config.yaml
model: "rotation predictor"
dataset: "photos with spoken descriptions (Open Images, Localized Narratives)"
train_examples: 101725
image_size: 48
crop_scale_min: 0.5
horizontal_flip: true
arch: "wide_resnet"
norm: "batchnorm"
activation: "relu"
channel_attention: "eca"
depths: [2, 4, 2]
kernel_size: 3
stem: "deep"
avg_pool_shortcut: false
widths: [96, 144, 208]
init: "trunc_normal_002"
residual_init: "scaled_by_depth"
optimizer: "soap"
beta2: 0.99
lr: 0.0023
beta1: 0.95
shampoo_beta: 0.95
eps: 1e-08
precondition_frequency: 25
max_precond_dim: 512
merge_dims: false
one_sided: false
adamw_lr_other_params: 0.0028
magnitude_pruning: 0.7
steps: 4100
batch_size: 256
epochs: 10.3
lr_schedule: "cosine"
final_lr_fraction: 0.01
warmup_steps: 200
weight_decay: 0.2
adamw_weight_decay_other_params: 0.01
Rows from block 2, named by matrix and row number. Rows with one number belong to one channel. Each number is 200 + 40 x the weight over its row's rms, rounded and kept within 0 to 999. All counts start at 0. After the name is the row's rms in percent of the matrix's.
# convs0: first 3x3 conv, stride 2 (model.blocks.2.convs.0.weight, 144x96x3x3), inputs 80-84, a 3x3 kernel for each
# convs1: second 3x3 conv (model.blocks.2.convs.1.weight, 144x144x3x3, transposed), outputs 80-84, a 3x3 kernel for each
convs0.17,092,200,200,200,314,295,296,200,200,276,200,200,200,171,200,121,200,200,88,200,200,200,200,200,200,231,200,243,200,200,281,200,273,200,292,200,303,200,191,200,200,200,222,114,200,287
convs1.17,094,200,312,301,200,117,200,200,200,200,200,134,171,168,200,200,200,200,200,134,256,200,200,335,256,200,200,200,200,200,200,200,200,200,200,200,200,159,200,200,200,200,227,174,200,200
convs0.18,107,200,200,200,312,145,200,276,184,200,200,200,200,200,200,200,118,114,200,200,200,125,106,200,200,149,200,200,200,176,200,200,200,200,200,200,200,200,200,132,281,200,200,200,200,242
convs1.18,095,200,200,200,289,200,153,200,200,155,200,200,200,104,231,251,200,200,200,200,134,200,238,200,141,306,200,200,200,200,200,200,200,200,149,200,268,200,200,200,200,224,200,200,161,200
convs0.19,099,200,200,200,261,200,233,315,271,197,200,200,200,200,200,200,200,200,200,200,200,200,200,109,200,200,200,200,140,200,200,200,200,200,200,200,200,200,200,200,282,254,200,146,200,200
convs1.19,099,200,135,137,200,320,200,200,56,200,200,200,200,200,241,200,200,200,112,200,155,200,200,200,200,200,200,200,200,250,200,266,200,242,259,200,200,200,200,200,374,238,200,200,200,200
convs0.20,106,200,200,242,292,175,200,200,316,200,200,200,142,200,200,200,143,273,200,200,200,200,200,200,200,200,200,200,200,200,246,238,157,166,241,298,200,200,269,200,200,260,243,200,200,200
convs1.20,095,129,200,169,200,200,312,200,200,200,200,200,252,200,200,200,200,200,200,200,200,200,200,109,121,200,200,200,200,252,120,200,200,200,200,200,237,200,200,200,200,200,200,200,200,200
convs0.21,097,200,166,325,174,200,200,200,200,200,200,275,200,200,200,200,200,158,200,240,242,168,200,244,139,200,82,200,200,269,110,200,138,200,313,167,200,161,200,200,126,200,200,200,200,200
convs1.21,100,200,270,279,215,148,55,200,62,160,200,145,200,200,200,200,221,123,200,236,181,200,200,200,200,200,200,200,200,200,200,200,200,200,200,200,126,243,200,200,200,200,200,200,200,200
convs0.22,089,200,200,200,200,282,200,200,200,200,200,200,154,200,185,200,200,200,200,200,268,257,200,256,200,200,200,128,200,200,200,200,200,200,200,200,200,200,200,200,200,200,200,200,200,200
convs1.22,098,146,200,244,200,200,200,100,161,200,200,200,149,200,200,200,200,312,200,200,200,200,200,200,200,200,200,200,136,255,200,200,200,200,200,175,200,126,200,252,91,200,172,200,200,200
convs0.23,089,200,200,200,269,200,200,200,200,200,200,200,245,200,200,200,143,200,129,200,200,200,126,200,200,156,119,124,141,200,200,200,200,200,200,200,200,200,200,258,200,200,200,200,124,200
convs1.23,097,200,200,200,247,200,200,200,200,315,139,200,200,200,132,245,200,200,200,115,200,184,200,266,200,158,200,161,200,200,200,200,164,200,200,200,200,200,200,200,200,149,231,200,200,200
convs0.24,098,200,250,200,87,136,200,200,117,200,200,200,200,200,147,200,228,200,200,200,152,181,200,200,200,200,200,334,200,200,200,200,200,200,200,133,200,200,214,200,200,200,200,200,200,200
convs1.24,092,200,263,200,200,200,241,71,200,200,200,200,200,200,200,146,200,200,200,200,200,200,200,200,200,145,176,200,200,200,200,200,200,200,244,200,200,200,200,200,143,200,200,200,73,200
convs0.25,110,246,253,301,307,200,200,177,147,132,200,273,257,258,214,200,200,200,200,259,180,200,200,200,200,200,200,231,200,200,200,121,200,200,158,149,200,200,253,265,170,200,124,200,255,310
convs1.25,100,200,200,200,106,117,148,200,200,200,278,200,262,144,200,200,200,200,200,200,200,136,158,304,200,200,200,200,200,200,157,178,200,200,200,200,258,154,200,200,200,200,200,200,152,323
convs0.26,108,261,200,259,300,200,231,200,87,200,283,200,268,200,200,276,200,200,200,267,200,200,200,200,200,200,200,200,237,200,200,200,243,200,200,200,252,200,255,200,200,200,124,200,200,200
convs1.26,102,256,200,238,200,68,200,200,225,239,200,116,145,140,133,155,200,200,200,200,239,200,200,220,200,233,200,200,148,200,200,200,130,200,200,200,200,200,200,200,200,200,200,200,200,200
convs0.27,107,200,224,200,200,168,200,122,200,200,200,181,200,138,200,110,200,200,123,157,233,200,200,200,200,200,200,136,200,200,200,200,200,200,200,200,200,141,200,200,200,200,200,150,226,200
convs1.27,105,200,200,135,200,200,145,200,200,200,200,200,200,200,270,200,159,200,153,146,138,200,200,252,245,146,200,200,118,200,200,200,200,200,200,200,200,200,200,147,200,200,200,200,200,290
convs0.28,108,200,200,200,312,226,275,200,159,129,200,200,200,200,200,141,200,200,134,300,241,200,200,200,200,200,155,200,200,200,200,200,200,200,200,200,200,200,200,200,200,200,200,200,67,200
convs1.28,101,200,288,200,200,200,200,200,200,200,218,200,200,200,200,200,200,200,215,200,200,200,200,200,200,200,200,115,200,200,200,200,200,200,200,309,265,200,200,153,200,280,200,200,225,200
convs0.29,090,200,101,200,303,200,200,200,200,200,200,200,200,200,74,246,200,200,200,200,200,200,200,200,200,200,200,72,143,200,200,200,200,200,200,152,200,200,200,200,200,200,273,200,252,200
convs1.29,099,292,200,150,200,200,313,200,200,200,200,200,200,200,200,263,200,200,200,200,200,281,200,61,200,162,136,200,200,200,200,200,245,200,200,200,108,280,200,200,200,317,200,200,200,272
convs0.30,105,200,200,200,52,200,355,170,260,301,77,200,200,101,200,200,275,200,121,200,246,200,277,322,200,200,200,200,169,200,150,161,200,200,200,200,151,200,171,200,200,200,200,200,303,279
convs1.30,099,200,200,200,200,200,160,153,200,165,200,200,200,164,200,200,200,200,200,253,200,200,200,200,200,200,200,200,200,200,200,200,200,200,200,219,200,200,200,200,200,200,200,200,200,200
convs0.31,098,140,200,255,200,236,200,159,200,200,200,200,200,200,200,200,200,200,200,200,200,276,200,270,200,200,326,200,266,200,200,200,200,200,200,108,247,261,200,200,200,268,121,266,200,200
convs1.31,096,256,276,127,200,315,148,200,200,232,200,123,200,86,200,247,200,200,200,200,218,200,200,92,200,58,200,298,200,200,200,200,254,257,200,200,200,200,200,253,200,280,258,200,200,200
convs0.32,111,200,200,200,200,159,200,283,100,98,200,142,200,200,145,146,240,223,200,200,200,200,200,303,200,152,157,200,139,200,200,222,200,200,307,82,200,58,200,200,200,200,117,273,200,170
convs1.32,108,200,200,200,200,200,200,200,260,200,184,267,96,200,200,136,200,200,200,200,104,200,200,287,200,200,233,105,200,200,200,200,200,200,113,200,200,200,200,261,200,200,200,200,200,245
convs0.33,107,200,155,200,200,200,200,200,200,256,170,200,297,226,200,200,212,200,249,226,200,200,200,200,200,200,200,257,200,200,295,200,200,249,200,200,299,200,159,200,115,200,200,251,200,200
convs1.33,102,200,140,200,150,200,200,200,200,200,143,200,200,200,161,200,173,142,78,200,122,200,233,146,141,200,138,200,200,200,200,200,296,200,200,200,200,236,288,200,200,200,200,200,200,200
convs0.34,090,169,200,132,200,200,200,200,149,149,200,200,200,200,200,200,156,134,200,200,99,200,200,200,270,133,138,200,200,145,200,200,200,252,200,200,99,200,200,200,200,200,200,200,200,222
convs1.34,102,144,260,200,200,200,200,122,200,200,200,140,137,200,200,200,200,103,200,104,200,200,72,200,200,200,165,200,200,200,200,268,200,200,276,224,200,200,200,123,200,277,310,200,330,290
convs0.35,096,200,200,156,200,200,200,200,200,200,200,200,200,200,273,349,204,273,285,200,200,200,200,200,200,200,278,200,200,200,200,188,200,200,200,200,200,151,200,200,200,200,200,200,200,200
convs1.35,105,200,200,200,200,119,200,200,108,91,200,200,200,200,200,171,95,144,200,200,200,200,200,101,105,277,200,200,97,200,200,200,200,200,200,200,200,242,200,270,251,200,200,200,133,200
convs0.36,106,200,254,298,299,200,115,200,200,200,154,200,200,279,200,200,200,172,200,252,168,200,200,200,200,200,200,200,200,200,200,200,200,200,167,200,200,293,200,157,200,200,200,200,200,153
convs1.36,101,200,200,200,200,200,200,200,200,276,200,200,248,200,200,200,200,180,200,294,200,200,200,200,200,246,200,200,200,200,200,200,200,200,285,200,200,200,218,200,200,200,200,200,200,200
convs0.37,097,200,200,200,100,163,247,200,232,200,200,200,200,200,200,200,200,133,200,200,111,200,304,150,200,200,128,200,124,200,200,251,200,271,116,200,200,200,200,200,230,200,134,148,200,200
convs1.37,096,200,200,200,200,200,200,224,200,286,200,200,200,200,200,200,200,200,200,200,200,200,158,200,146,200,175,200,200,200,200,200,200,53,200,200,147,200,200,124,278,200,294,200,200,200
convs0.38,105,200,131,200,200,125,149,121,283,282,200,200,200,200,181,200,111,200,200,200,98,200,200,200,200,200,200,200,200,200,200,200,200,200,280,258,200,200,200,200,200,200,200,200,200,200
convs1.38,101,200,200,261,131,277,200,200,200,200,200,200,200,200,200,200,200,150,140,200,200,200,200,130,200,200,200,168,200,200,200,159,236,277,200,247,271,200,200,200,200,230,200,200,247,148
convs0.39,103,200,290,200,261,181,200,200,282,280,133,200,200,200,200,234,200,200,200,200,200,136,200,200,200,276,200,251,200,127,200,223,200,200,200,200,200,200,200,200,200,200,200,137,200,305
convs1.39,096,302,200,200,200,200,200,136,200,200,200,200,200,200,142,126,257,200,263,200,261,200,270,200,140,200,200,200,200,261,200,200,274,200,110,200,200,164,267,200,121,239,260,200,200,108
convs0.40,089,200,200,130,156,200,200,277,200,200,310,200,200,200,200,200,290,250,200,200,200,200,200,122,200,291,200,112,200,200,200,132,200,200,200,200,200,200,200,139,145,200,200,200,258,200
convs1.40,096,93,200,250,200,200,200,200,200,200,213,200,200,200,200,200,200,200,200,200,200,173,200,200,200,200,268,200,200,113,132,152,200,200,200,244,159,200,200,317,200,200,200,243,200,213
convs0.41,108,78,281,281,200,200,158,200,200,292,200,310,200,200,200,200,135,141,200,251,200,256,200,263,270,231,200,200,200,151,200,200,200,203,200,200,200,200,200,200,200,244,200,200,200,200
convs1.41,097,200,200,200,200,301,200,200,200,200,200,200,200,200,200,200,200,200,264,200,200,200,294,130,200,200,200,200,200,155,200,200,200,113,200,200,200,200,200,200,130,200,200,200,200,200
convs0.42,103,159,160,200,200,267,200,101,200,200,109,200,200,200,200,200,200,200,245,200,200,311,245,200,200,200,260,269,200,267,200,200,200,200,200,200,129,200,106,246,200,200,200,200,200,200
convs1.42,107,200,255,200,200,200,154,200,200,200,200,155,200,171,200,200,200,200,238,132,250,200,200,200,200,129,200,200,200,200,137,200,200,200,200,200,200,200,126,200,83,200,200,200,200,275
convs0.43,100,200,200,294,200,200,200,200,200,200,200,200,200,147,200,200,248,200,200,200,252,266,282,200,200,249,200,259,200,200,146,137,200,200,116,200,200,200,200,200,200,200,200,237,200,339
convs1.43,109,131,200,200,200,269,200,200,138,285,143,200,200,137,239,200,200,200,200,200,200,200,200,224,82,200,131,200,150,200,200,200,200,200,222,200,286,306,138,200,200,154,200,229,200,155
convs0.44,097,239,200,200,149,200,229,200,200,238,200,200,200,200,107,200,200,200,200,200,200,200,200,200,200,255,200,200,200,200,200,200,200,200,200,200,243,200,200,200,200,352,200,200,200,200
convs1.44,099,200,200,200,200,200,200,135,200,299,200,200,80,200,200,200,200,200,257,200,200,200,260,200,200,200,200,293,200,110,200,200,200,144,165,200,200,200,200,200,271,200,160,269,285,200
convs0.45,105,200,200,200,200,200,200,227,200,120,200,200,200,200,132,200,200,200,251,200,104,200,200,313,200,200,267,200,200,200,200,200,200,200,200,200,200,200,239,200,200,97,200,319,200,200
convs1.45,101,200,108,200,200,200,200,200,200,113,200,200,200,200,200,200,152,48,200,200,200,200,200,200,260,200,140,161,246,200,200,227,200,200,200,200,200,200,200,200,200,200,200,200,200,200
convs0.46,097,117,251,200,243,126,147,200,200,200,150,200,200,200,200,119,200,109,200,277,200,200,200,200,200,200,200,136,200,113,309,126,200,200,200,257,128,200,324,183,141,200,200,200,200,58
convs1.46,098,200,200,200,200,200,200,200,200,200,228,140,125,200,200,151,200,200,200,200,200,200,200,200,200,200,140,154,261,239,200,233,200,283,200,200,200,277,200,152,200,200,200,200,200,148
convs0.47,096,152,200,200,200,200,200,130,200,200,200,200,200,200,200,267,200,135,200,200,200,200,200,200,310,200,261,275,130,200,200,157,200,200,200,200,200,200,200,125,200,251,200,200,200,200
convs1.47,100,160,200,200,200,200,200,256,156,200,200,200,258,183,318,200,139,200,133,200,200,289,200,153,200,200,127,311,200,200,136,131,200,200,140,200,200,200,200,200,200,200,302,304,240,146
convs0.48,099,200,200,128,200,200,285,200,200,200,157,200,200,200,200,200,200,200,200,200,200,200,130,200,200,200,200,116,200,200,200,200,200,200,200,200,200,200,200,200,200,105,239,200,200,200
convs1.48,099,200,200,200,107,149,200,200,279,166,200,200,200,200,200,200,173,200,200,200,200,131,200,200,200,102,200,270,200,200,200,200,200,126,200,200,273,200,142,200,200,200,252,200,200,200
convs0.49,093,200,200,200,200,200,248,200,200,200,200,200,200,200,200,150,200,200,200,158,94,281,92,200,200,200,200,238,200,200,114,200,200,200,242,200,200,93,200,200,200,200,200,200,200,200
convs1.49,098,259,291,200,260,342,254,200,200,200,200,200,200,163,223,200,200,200,200,104,200,200,200,44,200,151,200,200,200,200,200,200,200,200,200,200,200,200,200,200,200,226,160,340,281,200
convs0.50,091,200,200,60,200,200,200,200,200,200,200,200,285,200,200,200,287,200,200,200,200,200,124,200,200,200,200,200,200,200,200,237,200,134,200,200,273,121,200,200,200,200,200,200,200,354
convs1.50,095,200,200,200,200,200,200,200,200,115,200,200,200,152,200,264,200,200,306,200,157,200,200,200,200,200,200,200,200,286,200,200,200,200,302,200,200,200,200,200,200,74,124,200,200,200
convs0.51,098,200,200,200,200,200,200,200,200,200,200,200,200,200,200,272,135,200,200,200,200,200,200,200,200,200,200,184,200,200,200,155,162,200,200,275,85,200,200,150,145,200,200,200,200,200
convs1.51,093,200,200,200,200,200,200,200,148,200,200,337,200,200,200,284,228,200,200,200,200,200,251,200,164,200,200,317,151,200,200,200,254,200,200,161,200,278,345,200,200,242,237,270,200,200
convs0.52,109,200,200,200,135,314,303,200,200,200,200,241,200,200,200,268,200,260,235,200,200,200,266,200,200,261,200,147,232,258,200,200,265,200,200,200,178,200,235,278,200,279,200,151,200,200
convs1.52,097,200,297,143,72,289,253,299,111,200,200,200,258,200,200,258,200,200,168,200,200,200,230,132,200,243,200,283,200,200,200,200,200,200,200,200,200,200,200,200,200,200,200,200,200,200
convs0.53,100,200,200,200,200,200,200,285,200,200,200,200,200,140,200,200,200,200,200,298,200,121,104,200,200,200,200,151,200,200,200,200,200,200,163,200,200,200,200,200,200,293,200,200,200,200
convs1.53,098,112,200,262,200,200,200,200,200,200,200,200,256,200,200,200,200,144,130,143,200,200,200,200,200,200,200,200,200,200,200,200,200,200,200,292,200,274,200,200,200,232,200,200,104,200
convs0.54,099,200,59,78,200,165,200,321,200,200,200,200,200,200,128,200,200,259,200,144,200,200,200,200,200,200,200,160,200,200,200,200,119,200,200,200,200,200,158,200,282,200,200,200,329,200
convs1.54,104,200,157,200,200,200,200,200,200,313,200,200,200,200,249,123,78,200,200,200,200,84,147,200,200,200,200,200,249,249,200,149,200,200,200,200,200,200,200,200,200,272,280,200,200,267
convs0.55,091,200,157,200,200,200,200,291,200,200,152,141,200,200,335,200,200,200,298,200,200,278,252,200,200,200,200,200,200,283,111,200,200,315,257,255,269,200,200,200,114,200,200,200,200,200
convs1.55,086,143,159,200,200,311,145,200,275,200,200,200,200,200,200,291,200,119,200,200,200,200,200,200,200,200,200,200,200,250,200,200,270,200,200,200,200,200,244,200,200,200,111,200,200,185
convs0.56,099,200,200,200,302,289,200,148,200,297,200,200,200,200,200,200,200,200,200,200,200,200,200,260,200,200,200,200,200,200,135,200,200,200,200,200,200,138,264,200,138,200,127,200,200,200
convs1.56,100,135,200,200,200,226,200,200,200,288,200,200,200,200,200,200,254,242,200,200,200,200,200,200,283,200,200,159,200,239,200,307,200,280,200,240,200,157,200,249,200,200,200,200,200,192
convs0.57,088,200,200,257,200,200,200,126,200,200,200,200,200,119,161,200,147,151,200,200,83,290,200,200,200,200,200,200,200,270,200,238,200,183,200,200,200,200,150,200,200,200,149,200,248,200
convs1.57,089,242,200,123,200,200,200,200,200,123,200,200,92,200,200,200,200,200,200,123,131,81,252,200,200,200,167,176,200,200,264,200,200,238,200,200,200,288,200,200,200,257,200,200,200,282
convs0.58,101,200,200,200,200,151,129,200,200,200,200,317,274,200,200,200,153,200,200,200,271,200,238,293,200,200,283,200,129,200,200,200,287,251,249,200,200,200,172,200,200,200,200,200,278,200
convs1.58,112,200,200,200,150,131,200,200,200,200,200,200,200,200,222,200,260,200,200,200,200,200,200,200,200,200,200,200,261,200,200,239,200,200,242,112,200,200,200,283,245,200,200,200,200,146
convs0.59,098,200,132,200,200,144,200,94,200,289,246,239,200,200,200,200,244,132,150,200,200,245,200,238,244,200,257,200,200,200,200,254,200,200,200,290,200,119,200,200,116,200,200,200,200,179
convs1.59,097,245,200,200,200,200,200,200,200,200,200,200,200,200,200,119,249,121,200,200,200,200,200,142,268,200,75,135,200,200,240,200,142,200,200,164,165,200,235,200,261,277,258,200,200,281
convs0.60,096,200,200,200,239,343,288,200,154,200,200,200,200,134,158,200,200,140,200,200,200,200,200,200,200,200,178,200,200,200,153,200,200,200,200,139,200,295,200,245,200,200,200,200,200,180
convs1.60,096,128,200,265,200,304,228,200,124,274,200,200,200,200,200,200,171,200,200,200,200,200,200,273,200,200,200,137,200,230,200,200,143,155,200,200,263,200,200,200,200,200,200,200,200,200
convs0.61,101,141,137,168,200,200,200,148,102,200,200,200,110,200,200,114,200,200,200,154,200,200,200,151,200,154,168,200,200,200,149,149,200,250,274,200,247,200,200,104,200,200,288,200,200,200
convs1.61,097,134,231,274,268,94,200,200,55,140,200,200,200,245,92,200,225,200,302,200,200,200,200,150,200,200,200,200,130,159,128,200,200,200,200,200,200,200,254,200,200,200,200,281,262,200
convs0.62,099,200,200,200,200,200,200,200,274,200,160,144,200,200,121,90,200,200,60,200,281,319,260,247,220,200,200,200,200,200,200,180,200,200,267,254,200,233,200,84,200,200,131,200,200,200
convs1.62,100,253,266,200,200,200,200,200,166,200,200,200,83,200,200,75,200,146,108,200,200,200,300,200,200,109,200,200,200,200,244,111,200,200,153,200,200,200,200,200,200,158,200,200,200,200
convs0.63,103,200,200,200,200,200,200,200,200,200,269,279,200,200,200,200,166,200,200,200,200,200,200,200,200,252,200,200,200,200,142,200,56,200,200,200,324,200,200,200,107,200,131,136,200,200
convs1.63,106,148,200,200,262,200,200,252,200,251,200,200,135,200,200,102,200,200,266,175,200,200,200,200,200,200,200,160,152,156,132,200,200,200,200,200,200,200,200,260,200,200,200,200,200,200
convs0.64,110,200,200,200,200,200,232,200,252,200,200,200,165,200,200,200,200,200,170,200,200,200,200,200,245,107,216,200,142,200,200,200,200,200,162,200,200,200,113,238,200,200,200,200,263,200
convs1.64,099,200,269,246,200,200,200,200,68,200,119,200,200,200,200,200,200,155,200,200,200,200,200,200,125,200,200,99,200,290,228,200,200,200,200,276,200,200,200,200,200,99,200,200,200,200
convs0.65,103,200,200,200,200,200,200,200,200,200,200,248,200,200,200,200,200,200,200,200,200,200,200,200,200,200,200,200,297,252,200,229,200,200,200,200,200,200,200,200,200,249,297,200,297,200
convs1.65,097,200,200,200,200,174,200,200,200,184,200,242,257,200,200,234,200,200,200,282,200,200,166,200,200,200,200,241,200,200,200,200,200,182,200,200,250,200,200,244,200,200,200,200,163,259
convs0.66,105,200,138,200,200,143,200,200,118,181,260,200,111,200,281,141,229,200,163,200,146,200,274,200,200,200,200,200,200,127,200,98,200,200,200,200,200,200,200,200,200,200,200,200,200,344
convs1.66,100,104,200,200,200,200,168,200,200,200,295,200,220,176,200,200,200,200,88,200,150,200,152,200,200,200,200,200,200,200,200,200,200,110,200,267,200,200,200,200,137,217,161,200,222,200
convs0.67,104,200,157,200,200,200,200,271,92,200,200,200,239,200,200,200,200,200,200,200,200,200,276,332,200,200,200,200,200,288,248,200,200,200,200,200,200,200,200,137,200,200,132,200,200,200
convs1.67,102,200,200,200,200,143,200,200,294,200,200,245,200,142,200,200,244,200,200,320,200,200,200,200,265,200,296,145,200,200,200,200,200,200,222,200,168,200,200,200,200,200,153,200,200,200
convs0.68,098,200,200,200,200,200,200,200,200,255,200,200,200,200,228,200,124,200,200,200,200,200,200,200,245,243,257,200,200,200,200,74,200,200,200,270,200,291,200,200,165,168,200,200,200,200
convs1.68,103,200,200,200,200,200,112,200,109,102,200,200,200,111,200,200,200,200,200,271,200,200,126,200,200,134,200,293,200,200,200,200,295,200,200,200,200,200,200,200,200,277,276,273,220,284
convs0.69,103,200,200,246,273,267,141,200,176,93,200,200,200,200,200,200,200,200,200,200,200,200,200,200,234,200,200,200,200,240,200,200,81,155,200,200,312,200,267,200,200,200,200,200,232,200
convs1.69,099,200,265,200,266,200,200,239,200,200,150,200,150,200,105,259,200,200,200,200,231,200,200,328,103,305,200,200,200,200,200,200,200,200,200,200,200,200,200,158,200,200,200,200,200,200
convs0.70,106,258,200,200,91,113,200,200,200,200,168,251,138,200,200,200,249,200,200,200,58,200,200,200,200,76,200,200,200,200,200,200,200,200,200,200,200,200,48,141,81,141,200,200,200,200
convs1.70,105,200,200,200,200,200,200,200,200,200,200,200,200,200,200,181,281,200,200,273,200,200,290,200,200,200,200,175,200,200,200,200,200,200,224,200,200,200,200,215,200,233,100,214,200,200
convs0.71,080,200,200,200,79,200,200,200,200,200,149,200,200,126,285,241,200,200,282,200,200,200,200,200,200,200,259,200,134,213,291,200,200,155,200,200,200,164,200,200,122,200,200,215,200,200
convs1.71,098,200,200,267,200,248,160,200,200,200,200,200,200,200,200,200,200,305,200,200,134,171,200,200,155,200,200,200,128,200,200,200,200,200,200,200,200,185,200,200,200,200,200,200,200,200
convs0.72,091,242,246,200,200,250,200,344,287,200,200,200,200,200,200,222,200,200,200,200,200,200,200,200,200,262,200,200,94,200,200,200,200,200,200,200,200,294,152,200,200,200,200,200,290,200
convs1.72,097,200,255,200,141,200,200,200,140,200,127,200,200,200,200,200,200,200,200,200,200,200,200,200,200,200,200,200,200,200,200,200,200,200,200,200,252,200,138,244,200,200,161,200,200,200
convs0.73,099,200,254,255,200,200,233,200,200,200,302,200,259,118,200,156,200,200,200,200,200,200,200,200,200,244,282,200,200,200,111,200,98,200,126,200,200,200,200,270,200,156,269,306,325,200
convs1.73,102,200,200,282,200,146,200,200,200,133,200,200,200,200,200,200,200,200,200,102,200,200,200,200,200,200,200,200,120,200,147,103,116,200,200,200,200,200,145,200,200,200,200,200,200,263
convs0.74,111,200,200,285,309,200,256,200,266,200,95,175,263,159,200,200,254,200,136,200,200,200,200,200,284,200,258,200,200,200,200,200,200,200,200,200,200,200,200,200,200,315,200,200,200,200
convs1.74,107,200,148,200,263,292,200,341,200,200,91,200,200,200,157,123,200,200,200,200,200,191,200,200,200,200,200,200,200,166,308,200,200,200,272,200,200,200,200,200,268,103,200,209,200,234
convs0.75,104,238,200,154,252,200,200,200,200,152,200,200,200,171,256,164,200,200,157,200,200,200,141,200,200,161,200,108,124,200,124,119,200,200,261,200,200,200,151,200,200,200,200,200,200,200
convs1.75,101,200,200,200,200,200,150,200,241,137,144,63,200,200,200,200,155,200,200,200,106,111,200,111,200,274,171,114,200,200,200,279,200,200,200,200,200,200,200,200,247,200,200,200,200,200
convs0.76,103,200,200,156,200,151,200,200,200,152,136,99,200,200,200,80,200,200,200,200,200,200,200,200,156,200,200,200,160,200,216,243,200,200,200,98,256,179,200,200,200,200,200,200,200,200
convs1.76,102,200,291,200,152,200,200,200,108,65,200,200,152,200,200,158,200,200,153,200,200,200,200,200,200,169,252,140,200,200,200,200,265,200,200,200,273,200,200,200,200,200,200,275,270,229
convs0.77,101,200,132,200,200,200,200,242,200,124,176,200,200,200,200,298,200,200,200,200,200,148,200,200,200,200,124,200,200,200,200,200,200,200,200,200,200,200,200,200,200,345,200,200,143,359
convs1.77,105,200,200,200,200,200,200,200,200,142,200,231,200,200,102,89,200,200,255,200,148,200,200,261,200,200,237,200,200,200,200,200,240,200,200,166,200,200,200,264,200,200,200,200,200,200
convs0.78,094,200,200,200,200,200,200,291,200,200,122,85,200,200,200,200,200,248,316,200,285,299,288,125,200,344,200,200,97,200,277,178,133,200,200,200,200,200,200,200,200,200,113,200,200,200
convs1.78,096,200,200,242,200,200,200,200,200,200,200,200,226,250,303,297,244,200,200,200,234,200,200,200,200,254,200,200,200,244,200,200,274,200,200,200,200,200,200,200,200,200,200,141,200,200
convs0.79,090,265,249,200,200,200,200,131,162,200,200,200,200,200,200,200,200,200,200,200,200,200,200,200,305,138,98,200,200,200,200,200,200,250,274,200,355,200,200,200,200,200,200,200,200,200
convs1.79,088,271,200,79,200,200,200,139,200,200,200,200,200,200,200,121,200,307,200,200,200,166,200,304,156,263,200,200,200,200,200,128,200,200,200,200,200,200,200,200,200,143,200,200,200,200
convs0.80,098,200,103,241,200,200,142,200,200,200,166,200,200,200,200,200,200,200,200,200,264,200,200,200,200,200,200,200,122,200,200,200,200,329,200,282,200,200,285,200,136,200,200,200,200,200
convs1.80,091,66,292,160,200,200,200,88,200,90,200,200,200,200,200,200,144,200,200,200,200,200,200,230,200,200,103,200,200,200,200,200,200,200,200,200,224,267,200,200,200,200,200,200,200,130
convs0.81,092,200,200,200,200,200,200,200,200,200,239,200,200,234,200,200,200,200,200,261,200,251,200,200,200,200,273,200,200,200,294,200,200,200,200,200,200,200,200,200,277,126,200,200,200,200
convs1.81,096,200,200,124,200,239,200,269,159,200,200,200,200,120,200,130,129,200,200,200,170,200,200,200,200,200,200,158,200,200,200,200,300,200,200,200,287,163,200,200,159,200,200,200,264,256
convs0.82,105,200,200,200,119,91,333,200,200,200,200,296,200,200,249,220,200,200,200,200,200,200,80,200,200,166,200,200,302,200,200,160,200,200,200,271,200,252,283,200,200,200,277,243,200,200
convs1.82,099,200,200,200,282,200,271,200,200,200,200,200,200,200,223,200,306,200,200,200,200,253,200,200,200,200,200,200,200,122,200,200,200,200,309,200,200,200,200,200,311,200,200,143,200,200
convs0.83,107,344,266,200,200,200,200,200,200,284,127,157,200,200,200,200,200,200,200,262,200,200,93,200,291,200,200,200,200,200,200,200,277,200,200,200,200,200,200,245,200,200,200,110,200,200
convs1.83,094,200,167,200,200,200,200,48,200,266,200,142,173,233,200,200,200,200,200,200,200,200,309,155,130,300,200,200,226,200,200,200,200,200,200,200,200,200,200,200,200,261,200,276,200,200
convs0.84,097,200,307,200,332,370,200,200,96,200,354,200,200,200,200,200,200,200,200,200,112,148,200,200,200,200,250,200,200,200,200,200,240,200,200,200,200,200,200,200,200,200,133,200,200,200
convs1.84,101,129,155,200,200,161,200,130,200,200,136,200,200,151,200,200,200,200,200,200,200,161,200,200,200,200,200,241,261,200,143,200,200,200,200,200,138,200,200,200,200,200,200,200,200,200
convs0.85,109,137,200,233,200,200,247,138,285,200,200,200,200,92,200,200,200,200,200,200,306,200,200,200,157,200,200,222,200,200,200,200,200,263,304,328,200,200,200,200,200,200,200,200,271,200
convs1.85,097,200,200,200,200,200,200,156,200,200,200,200,200,116,153,200,200,117,200,54,200,200,259,200,200,200,97,119,200,200,200,200,200,200,200,200,237,172,200,200,200,200,200,200,200,270
convs0.86,099,200,155,200,200,130,245,200,200,200,200,131,200,100,200,104,200,123,200,200,200,281,200,342,200,200,97,132,200,200,200,200,141,142,200,90,183,262,200,153,239,200,103,200,200,267
convs1.86,103,200,200,200,200,200,200,200,143,200,200,200,200,200,200,200,230,238,162,161,200,73,200,118,200,260,200,200,170,200,189,200,200,200,200,200,200,200,200,137,137,83,200,200,200,200
convs0.87,099,200,200,200,288,254,336,200,200,109,200,200,200,200,200,200,265,200,200,115,200,276,200,200,200,200,200,200,200,200,200,200,138,200,200,86,200,200,200,200,290,200,200,200,200,236
convs1.87,100,200,200,200,200,200,200,200,270,200,200,228,269,200,200,200,200,200,200,200,200,200,200,200,200,200,200,200,108,157,200,360,200,200,200,239,200,200,139,200,200,200,140,200,274,200